config.yaml
model: "image embedding model"
image_size: 64
mlp_ratio: 3
head_dim: 64
inner_norm: false
drop_path: 0.15
conv_stem: false
width: 384
positions: "conv"
beta2: 0.999
precondition_frequency: 20
gradient_noise: 0.1
lr_schedule: "wsd"
Rows from block 4 of a small image embedding model, named by matrix and row number. Rows with one number belong to one neuron. Each number is 128 + 24 x the weight over its row's rms, rounded and kept within 0 to 255. All counts start at 0. Numbers have three digits each. After the name is the row's rms in percent of the matrix's.
After each neuron's rows are labels from the 100 images, of 14848, where the neuron reaches its highest value: "strongest on" is what is common among them; "patch colour" is the nearest of a few named colours to the mean colour under the peak. Only what is clearly more common there than usual is listed. The data: microscope photos of single blood and bone marrow cells.
# fc1: MLP up (model.blocks.4.mlp.fc1.weight, 1152x384), inputs 96-191
# fc2: MLP down (model.blocks.4.mlp.fc2.weight, 384x1152, transposed), outputs 96-191

fc1.751 101:103160109138087136152067128136082128125114116115135131087128126156138128100130147123174149103167126128143147100051118101190126124114064159142131116159133111115128117134143130153141127100140127168131128139100134164121171090033123167133144131134143127085122139163158150130104150144136151149
fc2.751 098:135098131140162145129120112126129099132130131119127084129088114100120157122116156169129105127110153134130122111145158149160135127140127124126165130111142124175133121128130117124128125147115154119128141133115109101128145114175126103108146142128095127186153134150107180108126157121139112124
strongest on: cell type: erythroblast
patch colour: black

fc1.594 105:123190123104095176113085119099141136126110168119126112129130155164104127134106146131136160118183107125131122117119129110134084100085117136151128136124118111112119083135154152107137132149128114107128128129145164127153127140127122101124110103147124138111142133148181125135170111124156113131
fc2.594 109:131133147145096145124157138106130165124128150088107184116128113036125070136240118126132060128155119122168127149126096147126131125104127119123124128175164109116154125117139110147182093136169104143156127167121109124096132128137145126141128140103067087136156120123149146116136151126124112126
strongest on: smear: peripheral blood; cell type: artefact
patch colour: purple

fc1.407 105:101050139129140123128159125110173117116137130112158123159139149158148119119143123116103100134131117119133107131130131119182124118142129131119124093132160115135146137125122114089128052152095098125131149138104132084168132220141140120120129165127081143129102119147036135127120118116140211137
fc2.407 093:168076129128140150055154130120126079124108115111081087138152129118122142093130103140137115143151128118130094121153087126162181129133162159139137041128032129146130136125093143121129149094132137126118126137128076122129118181085106077125127116102110057121146197092143112130127120140195125133
strongest on: cell type: artefact
patch colour: pink

fc1.766 096:094132151127080129137095135134101179124129107112119132065090161137124134112100105110148122137106136118136150130196112107072108126141129101188143144164118111186158109136115110150151132141192130112127087121108148184133094160116110155128145128128160153143103156174104128122127135130161112115
fc2.766 107:103111123126141129142128093127119143101118130119147152131194153139129110106125121103067131077124133124128113139132102126166098144107130154116121128148153154129130110143139151089139127159214115134136122108148133126136135148195122123128145187185127120122115129115143143136155070132130151159
strongest on: smear: peripheral blood; cell type: myeloblast
patch colour: purple

fc1.198 104:136108106133130122160168145116148149126118216124131128112129123128197110168133111148097121122139105116115109136108136149117124138131101129118134079128124166118122107126128123135128108087128094134131122141121126133118130144106153123182124137171079074188118142106165183128129185147114112120
fc2.198 102:159101131062142172176132131127118128131130119119106122099141145126064109118116081128134136134116115146154170113119089114170135134115125109095134105127143122123105123066117104140161128105142133136160136128096135140128126146143132171165157110123114149145148157128106131120113073116136139133
strongest on: smear: peripheral blood; cell type: myeloblast
patch colour: purple

fc1.705 104:074118123157096143133133131142124100085152139135139116128106144098128108146161116100061138103104137126106128133140160105137111128124151106107073112080131133091141123124057144156145127186126122120129131132106128116119130142075130114138137123132084170153151087128166100146133129146113114092
fc2.705 094:126124128101136110119111130126113123098133150106139136117146167105078135163072129128125099130129122136152078134145111143112136147112171117113141119188087122128161125126074107122128141193082128145103124122133134142103130135113125158120126151155137129164099104145140127138112129101124127156
strongest on: cell type: erythroblast
patch colour: pink

fc1.117 106:126034142106124122095141174132141150121151178128111124095162154194153159139136163122121114104136129134117137130097129152156094110141157150148148151087125149156114134137134115103140150174127130130148155178096127125140135114098107131140132136117122071131135110085131136096127142129119127130
fc2.117 103:115149129134143124108153154157109115139151127123132125130145162143149133134132128128124174082104118129153129125099190127132123108111141143126154140162145158131158123131129074147137044107130119124120124083114092134114122137128134126142108059127048129131117078116111131153117190123131103149
strongest on: smear: peripheral blood
patch colour: pink

fc1.539 107:088117119119112124135107113129092102071148138139128123131163109102113132126101156083120143143162144143101137145124131129166122146136071161179155113129162137165111122130116113134116146161132131130096137127123134118103136125127131121113112183135115120141100119148133125105129122090130134119
fc2.539 100:088129130104131159101155136127131133157128100109195098106156131118113140137120131122112137150157121072140056150148152129146127104083122111096156114126108130116178182139140106119153191105117119128105138123138104135118133144098125121113129168169160147116111159130131091050160128132081108127
strongest on: cell type: lymphocyte
patch colour: grey

fc1.306 100:101128134122152126129146114139124123099121089121175127132131114133214120116164123144122078109137106052119120134098114122118120173123124127121175120137138156124065104126139127125137119132107110110140140121106130124132088080101123127141132173112126146139164095143144106100116127135141167117
fc2.306 099:128152125136127136112126119129154135123125094124135109128124100143063116125102087126132109131113129127118142092147139132145137075142090139104135148133130131121138162125141124090145155130128154133133082152141102089126100143160138128082126096114129143154106131112103132144165086125154129152
strongest on: cell type: erythroblast
patch colour: blue

fc1.437 100:111167128128127095128135088093138096158149170122128136117121145165120128087131127098134127139109163132118160115111126106129129155170152157102125138112104130127109115117115128126104116082167111047130122110106149109138148129142142128102144087135153138137128109134096106096125138129128117141
fc2.437 102:125104148132144113121153108123089093124106128146130129131176140135141123105146133130156065154124168127146128152130160175127125082132136128158170108110099149167154143139127097136137135114120153133125126107162125166101121114128138124157157111127131128127123140146125127111145159074135219113
strongest on: cell type: erythroblast
patch colour: black

fc1.347 103:105113093135149128093100146138166073129149135102119093135136108113117071130112127114130115128141133079131121125095112159151094092129098126158128141152098123118094075132118104122128127162127123131133137103163090153127111124180138128142145179135126099145078141154110111114129087136127136182
fc2.347 108:135147128141143132144106153127126098121125181152061130174121143105131158123130106128119150117167098137127123143126147090127155103068111117067140113142135117128127136128115128131110121155136152126134122121129112119111129171106144149123143113144127112156118169135113125139132111111136143121
strongest on: cell type: artefact
patch colour: pink

fc1.630 102:124119103164129167133126129146119131136126111121072133137137128128127115104173111127132159135124134129130125169073122145143106070134128129150179140115132137113111145138126094158124084092103144121062120077122134130170094166170141124143132130165158113129129176162110102122134101128129123149
fc2.630 098:148104130123138145122077134107143127126127134177132111143165165143104123173143136130151153121132093133118147115096110106118133080147144130092141127087126140079126101039125131140121124138191145120154111122118122127142204132121119161122153134098133130131109143081124188129152133123102128132
strongest on: cell type: erythroblast
patch colour: pink

fc1.525 108:127131139128129124125111132104081117108089133138138143144100156139139122158130129131118150144116097142066153129119112131118087126105220149109123122121132139118141109128135109181130159141115165156150126112192129128129124129151199151104094122218133136054140133128140126064153093139128134120
fc2.525 094:076107151122133144101119104141115138127143131128094099134144126131155101105122172085127077127148118115121176128122141148143131176127138161138115117085140133121151127096089137124068134163102126131131144129119136077146109133135137080146178135153145113143144117085096187198141140085128102098
strongest on: cell type: erythroblast
patch colour: pink

fc1.269 092:096129131120122114116085159137124108114119113094110153145125126090128118153133160162092148117126080107104157124135131141123139104141127115140142121194137127097122150114055126117118179129131138169128119110129180114133105106169137209134158121147172127148146112105166153150151099141129128162
fc2.269 101:129075111121142141096149107174088126145132093100149130107128142132134097122129120132130123129149088137116138135156073128093092126128080115103144113142129120129136121091121065139157121130148155124155088111142137152099134145169159162105123122148106130112131135107121113127137144127071127132
strongest on: cell type: lymphocyte
patch colour: pink

fc1.324 100:173150108123086136204110125119132129141152129127129126072129158144128148132145117122089078155160114117144127129072143134151128118166113115133112128144139115096161134135124160128063120130190145059145143133120127120119138116128165062147100139128181121130185120111150143140126122140132133127
fc2.324 107:080100123177125113141127125137113133149124137129104153132147176099127142118136129129199103130147116158143121157172113161137123133125117173080142115119125199151115117069143133114128112121100130100143100148167104110136122122109116134171151207125119125166164141131056138165127120170125123196
strongest on: smear: peripheral blood; cell type: segmented neutrophil
patch colour: pink

fc1.476 088:113099144122134099138107092128141097086108098131141125135138097117131124116133133116102155133100142116132113107128151131115134149125125137124097126117149125114161123133150127128129160168179133133106113127098122134131132134120116103113135153116137108080126136129151107071095141124120128128
fc2.476 094:135128164115097111109128117094148174128166095133106094124119167140139187202114164129130127118124082116103107091124132117118149098124117143159190112133150105126130142085162146130103162129142174069116159120152133107145138135103140144143127118131119089120120135161185129112129093125126051108
strongest on: cell type: artefact
patch colour: purple

fc1.214 095:126136133126084140135154125134153173143127153109170126123110131117126174104119119114154128089101182147177140132128098125092114153154127149135126118099125122146113130100095154118174096144126145126136176128123149112133125088120128136110142109092116109169116141137131145144123122145161125105
fc2.214 100:129096077128128125157163152131134137153128054128125102130167127131113116132128127090180119126105136136133128152139170104045130161136123118089146128124128105125123126100132164163133131090125132145112165133131133134129106156152143074084144218118144121125128165111072095128106184085133145165
strongest on: smear: peripheral blood
patch colour: pink

fc1.50 110:141148109089111135149115124126127097092139134122190162146144087133118123123115104158134123122166121099095150134168120136142050131101123145136124129117126152087099134086128154089121110153124125127093133113139124121138116136127130132154130124112124052133126123095133128128160144151140090188
fc2.50 095:123111166140129172148025130096140148114129127125128136143120137184103072135127108145127092130120137131084143148131106108135132107119084147132124132120168127122128126141139119128065086127137134146136125127145156189107115103108119134109111156108125124094118155139144114135140135128085148164
strongest on: smear: peripheral blood
patch colour: purple

fc1.731 094:134117106143128125128149116113116128124092108154116117167136126119134125129136129138151144128109119107129134127084124103125128127093167173081128121109131110092132101137128118131176143087128134150121092128130127172129106149118135132142105136171114130073161129085146120128075111092089137131
fc2.731 106:126127128122144121100135132121121117118180126121131148160151121164071099141128117104131124141124097125145178131109117127146129162135174152100170163108125140128131135173142132161071104120165150168132175133158104125134127171104153147137127091127134113190159135140141083130128109128131168128
strongest on: cell type: artefact
patch colour: purple

fc1.424 097:134102164111153083132094146123188156125127134130125121198120122137130130133094138109143111118117137088131139129188142142142128150149094100072136129107136145208079136127146172146115122125140145097111128143156069150126161141122143131143142128129124137124146167133116177131128149122141150061
fc2.424 099:129160101124206136161112135139118122090150068152075118126135154115119117151120123123124133142160119127139093141133117088085152114128132116139120135149111130162126162113105070128117111157099098166130155138075129108118117177151151132127172142042120112134140143083143139140143098067139093131
strongest on: smear: peripheral blood; cell type: myeloblast
patch colour: pink

fc1.675 103:124089128168128114121130167098118126129129130131129175176120112124128152133119119137129102128132155116161129099117138162133172127136087128129117132084102124170104095133158157139126140155127125120111126107126124046159113160128150127129110122114145115092127109133141104092128088098130136155
fc2.675 103:135169083133103154106127118086114110132129127140174128213128131139129176136133178089126099128145134129128129125108126117124140122141119125116122127140112116128094166149152123139128105078162125139139130129117086129132122057117146109081125128120077187102161136149117107137154105099149131142
strongest on: cell type: erythroblast
patch colour: white

fc1.296 113:157133119166120120146086106113183142121099158131160122161148140128153103129129159124107141107104068068132126128118125149143121161144118095116116078123098128117134130157131131128134125100104126133116127131084175134156193132128160130154104145175127100133097139121121129124218128131112144136
fc2.296 100:132138124162141136114122128135100147134096157127128147129105136071125120088125098143130137168121169127126116120136165124131115114149126190127138143094125103111088158128110138110059126136152139075086097131125135118116099085147123180137100135177145135132144145128113104165116132150096120131
strongest on: cell type: erythroblast
patch colour: white

fc1.108 098:096144128129151167088108137116147154150135124126128128110154150148128141122098155157190156072133159129154092129051102121222125096150105134152136121128102126132129108114171157136130127129115098133145125096111112183141133175081133134126148138140094125146101118121137125130143134129147153120
fc2.108 101:143143125131062162123197129128134073085127147109100089131138126122126121104130136123119119125125110110125143115166127119086171086167113119143120189127169121150098207173113139097117126139178127147127129075134129138138073121136120175131138108125159143088116165130159127080143123129107116113
strongest on: cell type: lymphocyte
patch colour: white