config = dict(
    patch_size=[8, 8],
    positions='conv',
    eps=1e-08,
)
Rows from block 2 of a small image embedding model, named by matrix and row number. Rows with one number belong to one neuron. Each number is 128 + 32 x the weight over its row's rms, rounded and kept within 0 to 255. All counts start at 0.
Before each neuron's rows are labels from the 100 images, of 14848, where the neuron reaches its highest value: "strongest on" is what is common among them. Only what is clearly more common there than usual is listed. The data: microscope photos of single blood and bone marrow cells. In brackets: how many of the 100.
# fc1: MLP up (model.blocks.2.mlp.fc1.weight, 1152x384), inputs 39-77
# fc2: MLP down (model.blocks.2.mlp.fc2.weight, 384x1152, transposed), outputs 39-77

strongest on: cell type: erythroblast (37)
fc1.115 [138 137  93 116  90 130 128  81 119 124 140 198 163 132 126 112 111 132 125 131 160 121 126  78 142 127 143 153 137  80 167 122 116  86 119 161 146 123 131]
fc2.115 [ 89  71 119 120 123  83  81 108 120  99 127 166 109 128 135  56 143 158 109 141 169  74 178 136 131 112 112 125  75 123 116 179 130 112 128 126 134 164 118]

strongest on: cell type: artefact (40)
fc1.452 [178  78  99 125 109  84 191 133 198 129 103 160 100 104 131 185 123 134 131 122  83  84  79 150 123 111  78 128 115 111 132 126 121 139 122 135  96 134 107]
fc2.452 [119 166 163 129 109 148 122 118 113  85 149 153 125 130 105 122 116 124 125 119 144 152 123 141 102 117 159 121 126 173 124 121 144  48 147 140 180 162  98]

strongest on: cell type: segmented neutrophil (40)
fc1.604 [160 129 130 148 137 150 139 147 119 128 147 199 141 104 129  95 105 146 152  65 112 113 134 151 122  91 122 199 143 125 136 114 133 183 225  96 189  67 147]
fc2.604 [115 152 147 119 151 163 118 139 134 112 119 144  87 117  85 146 189 131 117 142  52 123 158 132 168  89 143 147 111 172  50 142 106 204 101 182  78 122 135]

strongest on: cell type: segmented neutrophil (53); smear: peripheral blood (47)
fc1.414 [113 128 151 154 110 133 192 126 121 124 127 115 128 126  44 196 102  86 132  81  71 117 136 163 121 110 114 139 141 121  38  61 121 129 106 139 115 133 253]
fc2.414 [133 146 151 149 134 119  91 125 150 139 114 109 136 153 163 103 115 134 136 136  89 120   0 172  93 115 174 145 128 158 132 120 123  85 134 150 169 106 161]

strongest on: smear: peripheral blood (51); cell type: segmented neutrophil (40)
fc1.523 [103 126 152 113 115 126 211 112 121 108 117 173 117 186 145  97 131 157 111 130 197 155 136 191 157 144  70 134  98 109 170 181 152 156  76  58 173 155 145]
fc2.523 [ 96 194 128 134 136 178 153  50 142  95 169 137  39 152  60 130 157 159 127 154 128 117 114 166 125 145 174 138 128 179 113 148  73 140 206 128 216 115 121]

strongest on: cell type: segmented neutrophil (65); smear: peripheral blood (62)
fc1.380 [ 79 131 141 121 148  88 130  95 153 129 124 205 108 151 136  77 125 214 143  79 120 199 100 113 128  79 119 141 150 151 133 148 120 156 108 132 113 134 134]
fc2.380 [127 140 145 129 134 125 126 131 121 117 128 163 129 157 116  72 101 167 203 117 170 117 103 109 128 112  99 124  82 107 139 174 108 191 124 173 100  36 107]

strongest on: cell type: eosinophil (31)
fc1.644 [ 19 153 138 136 183 127 131 172 124  95 126 111 122  97 109 141 205 157 155 102 139 168 127 166 143 136 128 174 110  80 127 103 151 143 147 141  74 113 129]
fc2.644 [ 96 138 127 180 142  92 203 119 129 129 141 144 164 200 126 128 145 100 172 112 148 177 112 174  95 181 122 114 128 197  71 198 122 130 129  85 183 126  87]

strongest on: cell type: segmented neutrophil (50)
fc1.208 [113 140 165 169 144 165 128  84 137 116 125 110 135 128 129 139 140 143 123 164 108 168 163 131 118 168 192 129 100 134 147 144 127 125 137 127 128 155 130]
fc2.208 [141 137 113 127 146 130 131  96 132 133 188 142  78 134 140 112  47 194 135 127 116 215  84 113  96 123 152 130 126 133 120 158 127  61 150 141 122 151  96]

strongest on: cell type: lymphocyte (43)
fc1.216 [121 124 144 136 146 182 129 125  61 141 127 102  68 104 120 128 119 111 178 148 119 121 140 135  65  97 125 126 147 146 189 143 129 142 139 194 149 109  41]
fc2.216 [160 126 119 144 134 168 112 115 123  98 143 128  81 120 129  94 148 159 133 118  30 170  77 185 128  82 136 127 138 153 136  95 100 139 173  93 104 169 146]

strongest on: cell type: eosinophil (36)
fc1.597 [142 118 179 138 115 114  53 113 189 141 133 131 185  53 143 111 155 128 100 147 153 140 110 152 127 112 104 165 156 138 114 128 129 163 109 112  91 123 112]
fc2.597 [133 140 103 101 148  88 119 195 144 162 104 132 161 153 128 129 117  68 144 106 142 164 137 154 148  96 167 144  72 125 162 123 121 142 110 104 135 131 141]

strongest on: cell type: erythroblast (32)
fc1.274 [ 84 206 120 165 142 127 142 115  64 164 186  46 132 135 128 141 123 104 119 129 143 149 142 123 130 120 142 128 128  63 125 107 117 137 115 151 125 168 104]
fc2.274 [130 143 160 163  74 135 129 112 111 129 128 234  60 139 151 163 141  88 121 128 128 158 169 195 123 128 137 145 170 121 148 106 119 122 127 130 167 100 193]

strongest on: cell type: blast (26)
fc1.338 [146 106 131 124  64 122 150 133 120 166 110 166 126 189 157 103 129 126 137  28 142  94 129 157 230 128 204  62 123 111 135 100 126 144 116 151 151 108 132]
fc2.338 [125 233 126 134 127 176 169 128 162 131 110 111 156 124 129 164  62 115 143 131 151  97 154 131 151 102 117 109 124 132 125 255 149 136 125 128 109  90 126]

strongest on: cell type: segmented neutrophil (43)
fc1.252 [129 109 134  72 160 116  84 132 191 131 215 157 133 127 134  92 162 224  94 104 144 120 132 142 147 129  72 106 174 107  80 123 138 124 136  77  51  89 128]
fc2.252 [141 151 127 115 123 168 104 116 134 115 132 129 124 130 114  95 129 134 169 118 128 155 181 130 129 103 129 127 142 156 135  97 123  63 163 165 143 111  59]

strongest on: smear: peripheral blood (92); cell type: myeloblast (27)
fc1.78 [155 173  85  94 118 113 121 147 101 145 129 144 130 132  95 112 141 130 124 143 117 130 128 146 106 136 124 112 143 103 132 107 114 191 151 112 201 168 251]
fc2.78 [ 96 142 110 120 131  91 150 132 129 114 151 149 117 206 128 138 144 145 106 216   6  95 107  86 106 111 116 170  59  58 127 188 183 119 128 152 115 120 107]

strongest on: cell type: segmented neutrophil (42)
fc1.484 [121  79 125 140 125 128 144 143  98 146 129 125 123 126 153 110 129 132 164 124 151 125 126 147 145 124 127 128 142 249 124 119 128 122 117 161 108 130 128]
fc2.484 [135 131 185 127 127 128 172 124  91 147 146 105 139 127 165 154 255 131 121 153  88 126 133  49 136  89 164 137  84  76 196 126 104  80 111  99 160 111 120]

strongest on: cell type: erythroblast (33)
fc1.332 [ 87 185 120  68  82 148 167 144 162 171  98  90 141  93 140  78  99  71 128 129  62 128 212 134 132 106 154 121 135 255 124 118 113  86 113 123 123 115 129]
fc2.332 [128 128 166 154 108 137 139 136 150 182 100 113 126 137  97 137 134 158 126 140 123 124 126 154 139 134 155 114 167 116 127 105  95  94 174 101  58 138 126]

strongest on: smear: peripheral blood (42)
fc1.674 [128 120 168 155 120  98 238  89 120 152  94 156 126 124 126 162  99 119 182 130 144 135 116 161  79 132 165 111 118 127 191  99 157 131  87 129 141  33 189]
fc2.674 [166 127 126 146 106 111 192 106 160  94 199 131 121 125 122 128 204 138 101 127 137 134 134 145 178 113 158 128  81 136 120 104 195 108 125 120  87 210 117]

strongest on: smear: peripheral blood (86)
fc1.137 [108 127 131 101 154 120 175 128 152 172 111 119 126 129 117 113 178 161 120 139 113 117  66 139  82 109 136 128 129 128 196 121 124 129 134 133 134 112 140]
fc2.137 [176  95 120 153 137 132 116 123  95 130 102 127 143  82 144 132 105 128 101 148 140 233 106 126 132 133 126 110 163 149  66 131 195 117 151 181  78 136  98]

strongest on: cell type: segmented neutrophil (55)
fc1.27 [ 92 128 126 116 144 140 138 150 148 128 141 117 165 125 144 125 136 201 180 123 108 120  39 143 126 101  63 109 113 130  53 158 124 108 118 117  53 136 128]
fc2.27 [ 80 107  93 133 124 228 141 132 123 129 124 114 132 106 102  56 146 157 133  89 198 113 138 141 160 108 136 133 105 123 155 111 120 154 167 126 124 150 116]

strongest on: smear: peripheral blood (71)
fc1.318 [ 29 127  32 184 100 130 149 177 163  75 196 139 147 200  94  96 156 131 102 139 140 126 143 136  88 134 134 201 193 118  90 130  35 104  52 133 177 120  83]
fc2.318 [149 123 106 151 222 222 132 112 125 119 178 113 130 127 181  85 112 146 162 117 114 141  89  98 124 132 131 136 200 129 109 169  70 149  80 130  51 143 110]

strongest on: cell type: segmented neutrophil (41)
fc1.563 [113 119 190 134 115 105 135 125 143 151 120  97  96  98 170 193 171 164 128 174  94 131 133  78 128 116  90 134 127 139 144 130 135 178 154  43 163 117 129]
fc2.563 [126 160 132 109 172 132 147 147 142 111 210 121 126 127 104 119 130 195 209 155 138 126 112  71  74 127 120 108 139 109 154 102 129 119 133 116 145 128 125]

strongest on: smear: peripheral blood (94)
fc1.710 [120 119 129 128 119 113 125  75 134 124 144  92 118 191 139 193 144 128 123 104 147  89 103  80 133 132 141 134 173 127 153 157 114 193 108 151 101 143 186]
fc2.710 [115 143 147 121  91 128 131 115 150 142  96 124  97  85 150 128  79 103  83 126 145 119 163  71 134 152 144 111 141 157 133 128 133  88  70 122 103 133 110]

strongest on: cell type: erythroblast (34)
fc1.64 [111 133 103 140 129 155 126  90  98 156 138  62 105 104  66  82 127 151  72 119 119 201 156  95 189 130 130 111 107 112 113 130 142 120 134 120 176 182 129]
fc2.64 [137 188 178 153 175 140 127 137 147 145 155 172 143 137 124 146 127 152 193 142 153  64  90  87 119 132 169 106 129 138 102 129 118 113 106 151 169 109 127]

strongest on: cell type: segmented neutrophil (47); smear: peripheral blood (43)
fc1.386 [118 119  27 157  60 128 111  99 124  98 160  42 131  86  93 115 127 171  81 136 122  98 102 136 135 114  92 125 161 182 129 129 114 112 137  93  48 128 177]
fc2.386 [142 125 128  99 143 114 127  59 191 149 139 144 133 116 148 152 119 123 126 133 141   4 114  83 130 133 119 141 109 116 102 128 159 170 170 106 112 132 113]

strongest on: smear: peripheral blood (93)
fc1.121 [129 102  96 132 128 134  64  93  95 186 128 107 157 127 110  90 128 126 164 139 119 137 142 141 164 137 124 182 121 131 109 137 131 142 138 127 124 108 145]
fc2.121 [126 146 130 126 135 130  83 132 136 199 227 139 118 139  64  92  91  73 138 155 158 135 132  30 132 199 173 155 101 121 140  49 159 138 151 168 133 115 147]

strongest on: smear: peripheral blood (69); cell type: eosinophil (26)
fc1.169 [145 101 155 138 230  69 167  68 155 140 205 112 142 116 120 158 154 105 140 164 128 139 176 228  80  85 116 188 171 152 114 176 145 122 125 142 255 122 119]
fc2.169 [117 142 127 127 121 144 115 193  94 123 143 119 153 107 119 119  95 132 123 121 106 149 169 120 113 121 142  99 121 148 153 152 165 145 138 102 118 125 112]

strongest on: smear: peripheral blood (82)
fc1.693 [113 129 136 112 142 163 131 161 158  78 142 128 128 190 130 137  76 163  88 127 134 131 197 129 138 130 121  49 128 106  26 115 128  60 134 132 125 158 123]
fc2.693 [150 111 130 126 158 160 156  54 139 122 134 105  95 229 128  62 132 156 137 178 131 226 151  51 129  98 147 157 182  96  62 111  96 126 127 154 114 124 143]

strongest on: cell type: artefact (26)
fc1.100 [130 119 174 148 144 160  75 125 128  95 157 120 167 137 143 177 119 103  78  99 107 168  82  63 101 126 160  89 124 144 119 145 124 123 125 129 100 133 131]
fc2.100 [125 113  85 122 134  47 144 122 161 134  88 180  86 169 170 116 179  91  80 170 121 139 126 139  83 149  74 132 130 141  99 131 129 106 125 157 136 148 123]

strongest on: cell type: artefact (26)
fc1.420 [130 127 141 154 187 124  99 101  91  97 111 130 130 124 171 160 134 148 129 184 105 110 133  64  75 113 128 154 113 164 164 124 159  97 140 125 111  86 113]
fc2.420 [149 129 118 130 115 156  16 123 131 113 143 197 134 163 117 102 164 189  94 141 141 123 109 102 142  86 124 204 168  66 143 123 155 118 163 154 144 128 163]

strongest on: cell type: erythroblast (33)
fc1.549 [140 112 136 136 118 136  82 162 124 131 121 132 159 219 115 133 108 120  88 118 125  90 136  78 129 130 115  41 169 158 171 141 113  91  93 139 130  67  88]
fc2.549 [ 81 189 130 137 131 126 172  94  79 141 131 141 186 158  73 128 103 178 191 117 154 129 125 130 166 155 112 132 128 126 135  44 157 152  98  63  79 153  76]

strongest on: cell type: blast (25)
fc1.82 [126 138 127 145 108 128 204 123 100 177 125  62 132 137  97 152 127 127 105 159 127 109 151 135 127 117 129 123 162 122 156 145 123 115 111  75 195 162 109]
fc2.82 [ 71 112 130 126 129  72 139 123 108 117 111 135 136 135 136 170 139 112 140 125 125 115 131 115 133  46  68 162 163  88 106 164 148 128 129 124 109  88 141]

strongest on: cell type: lymphocyte (47)
fc1.691 [116 141 162 162 125 150 148 122 134  62 126 124 103 135 119 155 136 167 113 130 201 129  98 146 103 124 161 150 121 115 166  88 144 127 123 150  48 179 107]
fc2.691 [125 124 125 182 223  75  99 106  98 182 115 124  65 131 147 128 128 100 173 140 122 190 150  84 128 107 133 108 127 130 149 123 165 135 143 144 116 150 124]

strongest on: cell type: segmented neutrophil (59)
fc1.623 [145 127 127 127 157  83 120 100 153 132 133 162 129 117  85  56 123 130 160 158 190 119 224  83  84 124  70  51 128 141 134 183 120 123  83 122 127  85 126]
fc2.623 [ 82 127 129 131 100 110  55 126 128 131 126  80 115 116 139 163 108 107 167 177 135  94 125  85 129 126 143 124  50 109 137 123  79 122 214 131 153 130 141]

strongest on: cell type: segmented neutrophil (49)
fc1.383 [ 74 137 104 166 124 125 255 115 139 146  80 121 103 128 102 146 138  98 144 127 132 118 159  79 140 136 109 129 118  61 105 161  81 124 128 151 149 129 124]
fc2.383 [140 112  97 179 135 128 114 122 172 153 131 130 103 162 141 160  85 128 111 158 124 103 202 187 123 126 137 140 118 151 135 141 134 122 149 154 118 159 116]

strongest on: cell type: segmented neutrophil (54); smear: peripheral blood (51)
fc1.511 [ 82 137 113 133 113 107 137 123 112 112  63 255  75  88 138 118 138 131 167  79  87 128 158 178 138 104 155 176  79 119  98  91 113 124 105 113  84 162 154]
fc2.511 [129 108  79   3  91 122 121  99 126 106 156 117 137 152  86  95 119 197 132 121 128 131 131 128 105  78 133  98 137 137 143 121 136 125 123 122 159 131 140]

strongest on: smear: peripheral blood (70); cell type: segmented neutrophil (48)
fc1.412 [182  62 128 115 164  59 101  94 190 109 134 156 127 128 134 161 144 103 122 148 128 110 141 124 119 133 179 109 122 102 198  97 147 114 163 117 147 160 170]
fc2.412 [107  56 129 143 116  80 143 146 149 194 156 137  91 136 140  84  35 110 105 161 150 168 168 118 179 160 128 151 108 118 130 155  76 124 124 161 145 136  80]

strongest on: smear: peripheral blood (81); cell type: segmented neutrophil (46)
fc1.96 [171 106 121 138 107 129 131  20 174 121  94 128 129 218 223 140 146 128  95 134 140 173 152 131 113 139 121 145 123  81 117 121 154 119 123  75 139 198 140]
fc2.96 [136 122 131 191 165  99 131 134 188 167  56 122 156 106  93 113 124 144 123 125 144 178  89  56 190 141 123 134 118 121  81  98 122 203  77 138 121 146  95]

strongest on: cell type: segmented neutrophil (41)
fc1.102 [128 112 115 109 115 189 151 122 152 128 130 156 144  95 107 236  75 143 160 130 138 128 175 129  80  84 136  92 128 134 130 139  60 125 135  77  48 160 164]
fc2.102 [ 92 114 175 148 121  94 127 120  81 109 117  88 108 111 129  83 143 107 143 133 111 127 146 128 114  99 169 137 139 138 128 121 131 141 104 144 117 152 116]

strongest on: cell type: artefact (31)
fc1.231 [146 104 112 240 159 173  98 132 131 207 149 119  98 121 126 130 138  79 147 139 144 133 114 138 138 110 129  90 105 125 143 116 110 139 127 128 135 125 170]
fc2.231 [120 108 165 130 133 109 112 157  93 160 157 154 140  93 111  79 156 109 128 164 167 148 132 206 172 166 119 129 207 128 100 132  96 107 127 151 128 179 184]

strongest on: cell type: promyelocyte (27)
fc1.151 [132 123 110 128 133 138 132 112 136 182 117 114  84 124 139  85 124 124 134 129 134 129 184 119 169 203 146 176 134 136 155 155 106 131 116  99 128 117 170]
fc2.151 [ 58 203  61 142 177 166 134 195  62 209 159 119 132 193 118  76  67 125 129 185 125 135 119 104 107 132 128  98 142 153 144  59 134 120 105 134 114 148  92]

strongest on: smear: peripheral blood (45)
fc1.136 [153 136 106  72 186 132 117 113 146 130 189 152 231 125 129 133 144 137 121  77 162 109 138 120 126 124 160 129 120 171 125 130 140 171 127 179 128 116 133]
fc2.136 [139 141 122 170 104 206 107 110 118 118 177 118 103 134 124 112 125  77 116 134 125 142 116 130 150 122 178 166 134 140 168 133 163 135 127  77 162 130 128]

strongest on: smear: peripheral blood (90); cell type: segmented neutrophil (52)
fc1.347 [134 179 121  77 119 110  87 129 146 125 148 113  88 143 145 151 181 136 180 112 112  83  72 129 141 129 130 121 109  80 126 127 114  50  89  66 107 153 162]
fc2.347 [133 128 142 128 108 170 220 147  94 111 121 119 105 161  91 134 128 158  85 198 125 115 114 143  93  91 127 113 169 120  46  88  83 108 128 120 249 108 113]

strongest on: smear: peripheral blood (57); cell type: segmented neutrophil (56)
fc1.592 [138 131  98 129 104 113  95 146 123 124 108 148 153 141 187 134  92 146 137 142  46 130 194  81  83 128 112  96 133 124 121 116  81 144 111 100 102  84 197]
fc2.592 [111 106 175 145 156 119 255 125 227  78 146 129 128 127  87 135 138 145 159 128 164 177 250 154 160 129 128 129 196 119 158  77 129 113  98  65  94 150 198]

strongest on: cell type: eosinophil (54)
fc1.677 [ 97 122 161 122 130 118 128 183 141 130 125 116 126  96  95 139 184 111  94  41 128 140 140 139 146 110 226 138 114 118 108 141  73 111 137 145 120 108  69]
fc2.677 [117 124  91 128  58  83 124 104 147 160 110 134 137 117 126 127 111 151 113 125 114 121 108  75 163 193 139 128 143 133 162 122  97 133 134 134 133 133  92]

strongest on: cell type: erythroblast (32)
fc1.52 [ 90 116 156 139 201  71 150 125 117  77 129  51 123 158 149 125  96 123 146 105 108 170 102 120 166 140  68 224 118  72 138  85 109 129  97  90  89  92 147]
fc2.52 [101 128 126 136  97  52 104 131 142 143 139 124 128 142 151  98 170 172 113  71 143 150 154  81  70 127 123 153 235 106 130 123 107 132 127 137 131 144 151]

strongest on: cell type: erythroblast (33)
fc1.389 [147 110 130 162  86 147 111 127 127 201 110 124 129  87 163 101 131 255 127  24 158 148 128 120 129 143 150 146 187 150 150 123 128 145 130 137 142  86 125]
fc2.389 [160  83 123 164  83  99 133 128 120 105 124 107 112 159 115 175 113 123 150 133 126 129 154 169 190  95 142 131 132 149  74 118 104 133 179 114 156 116 135]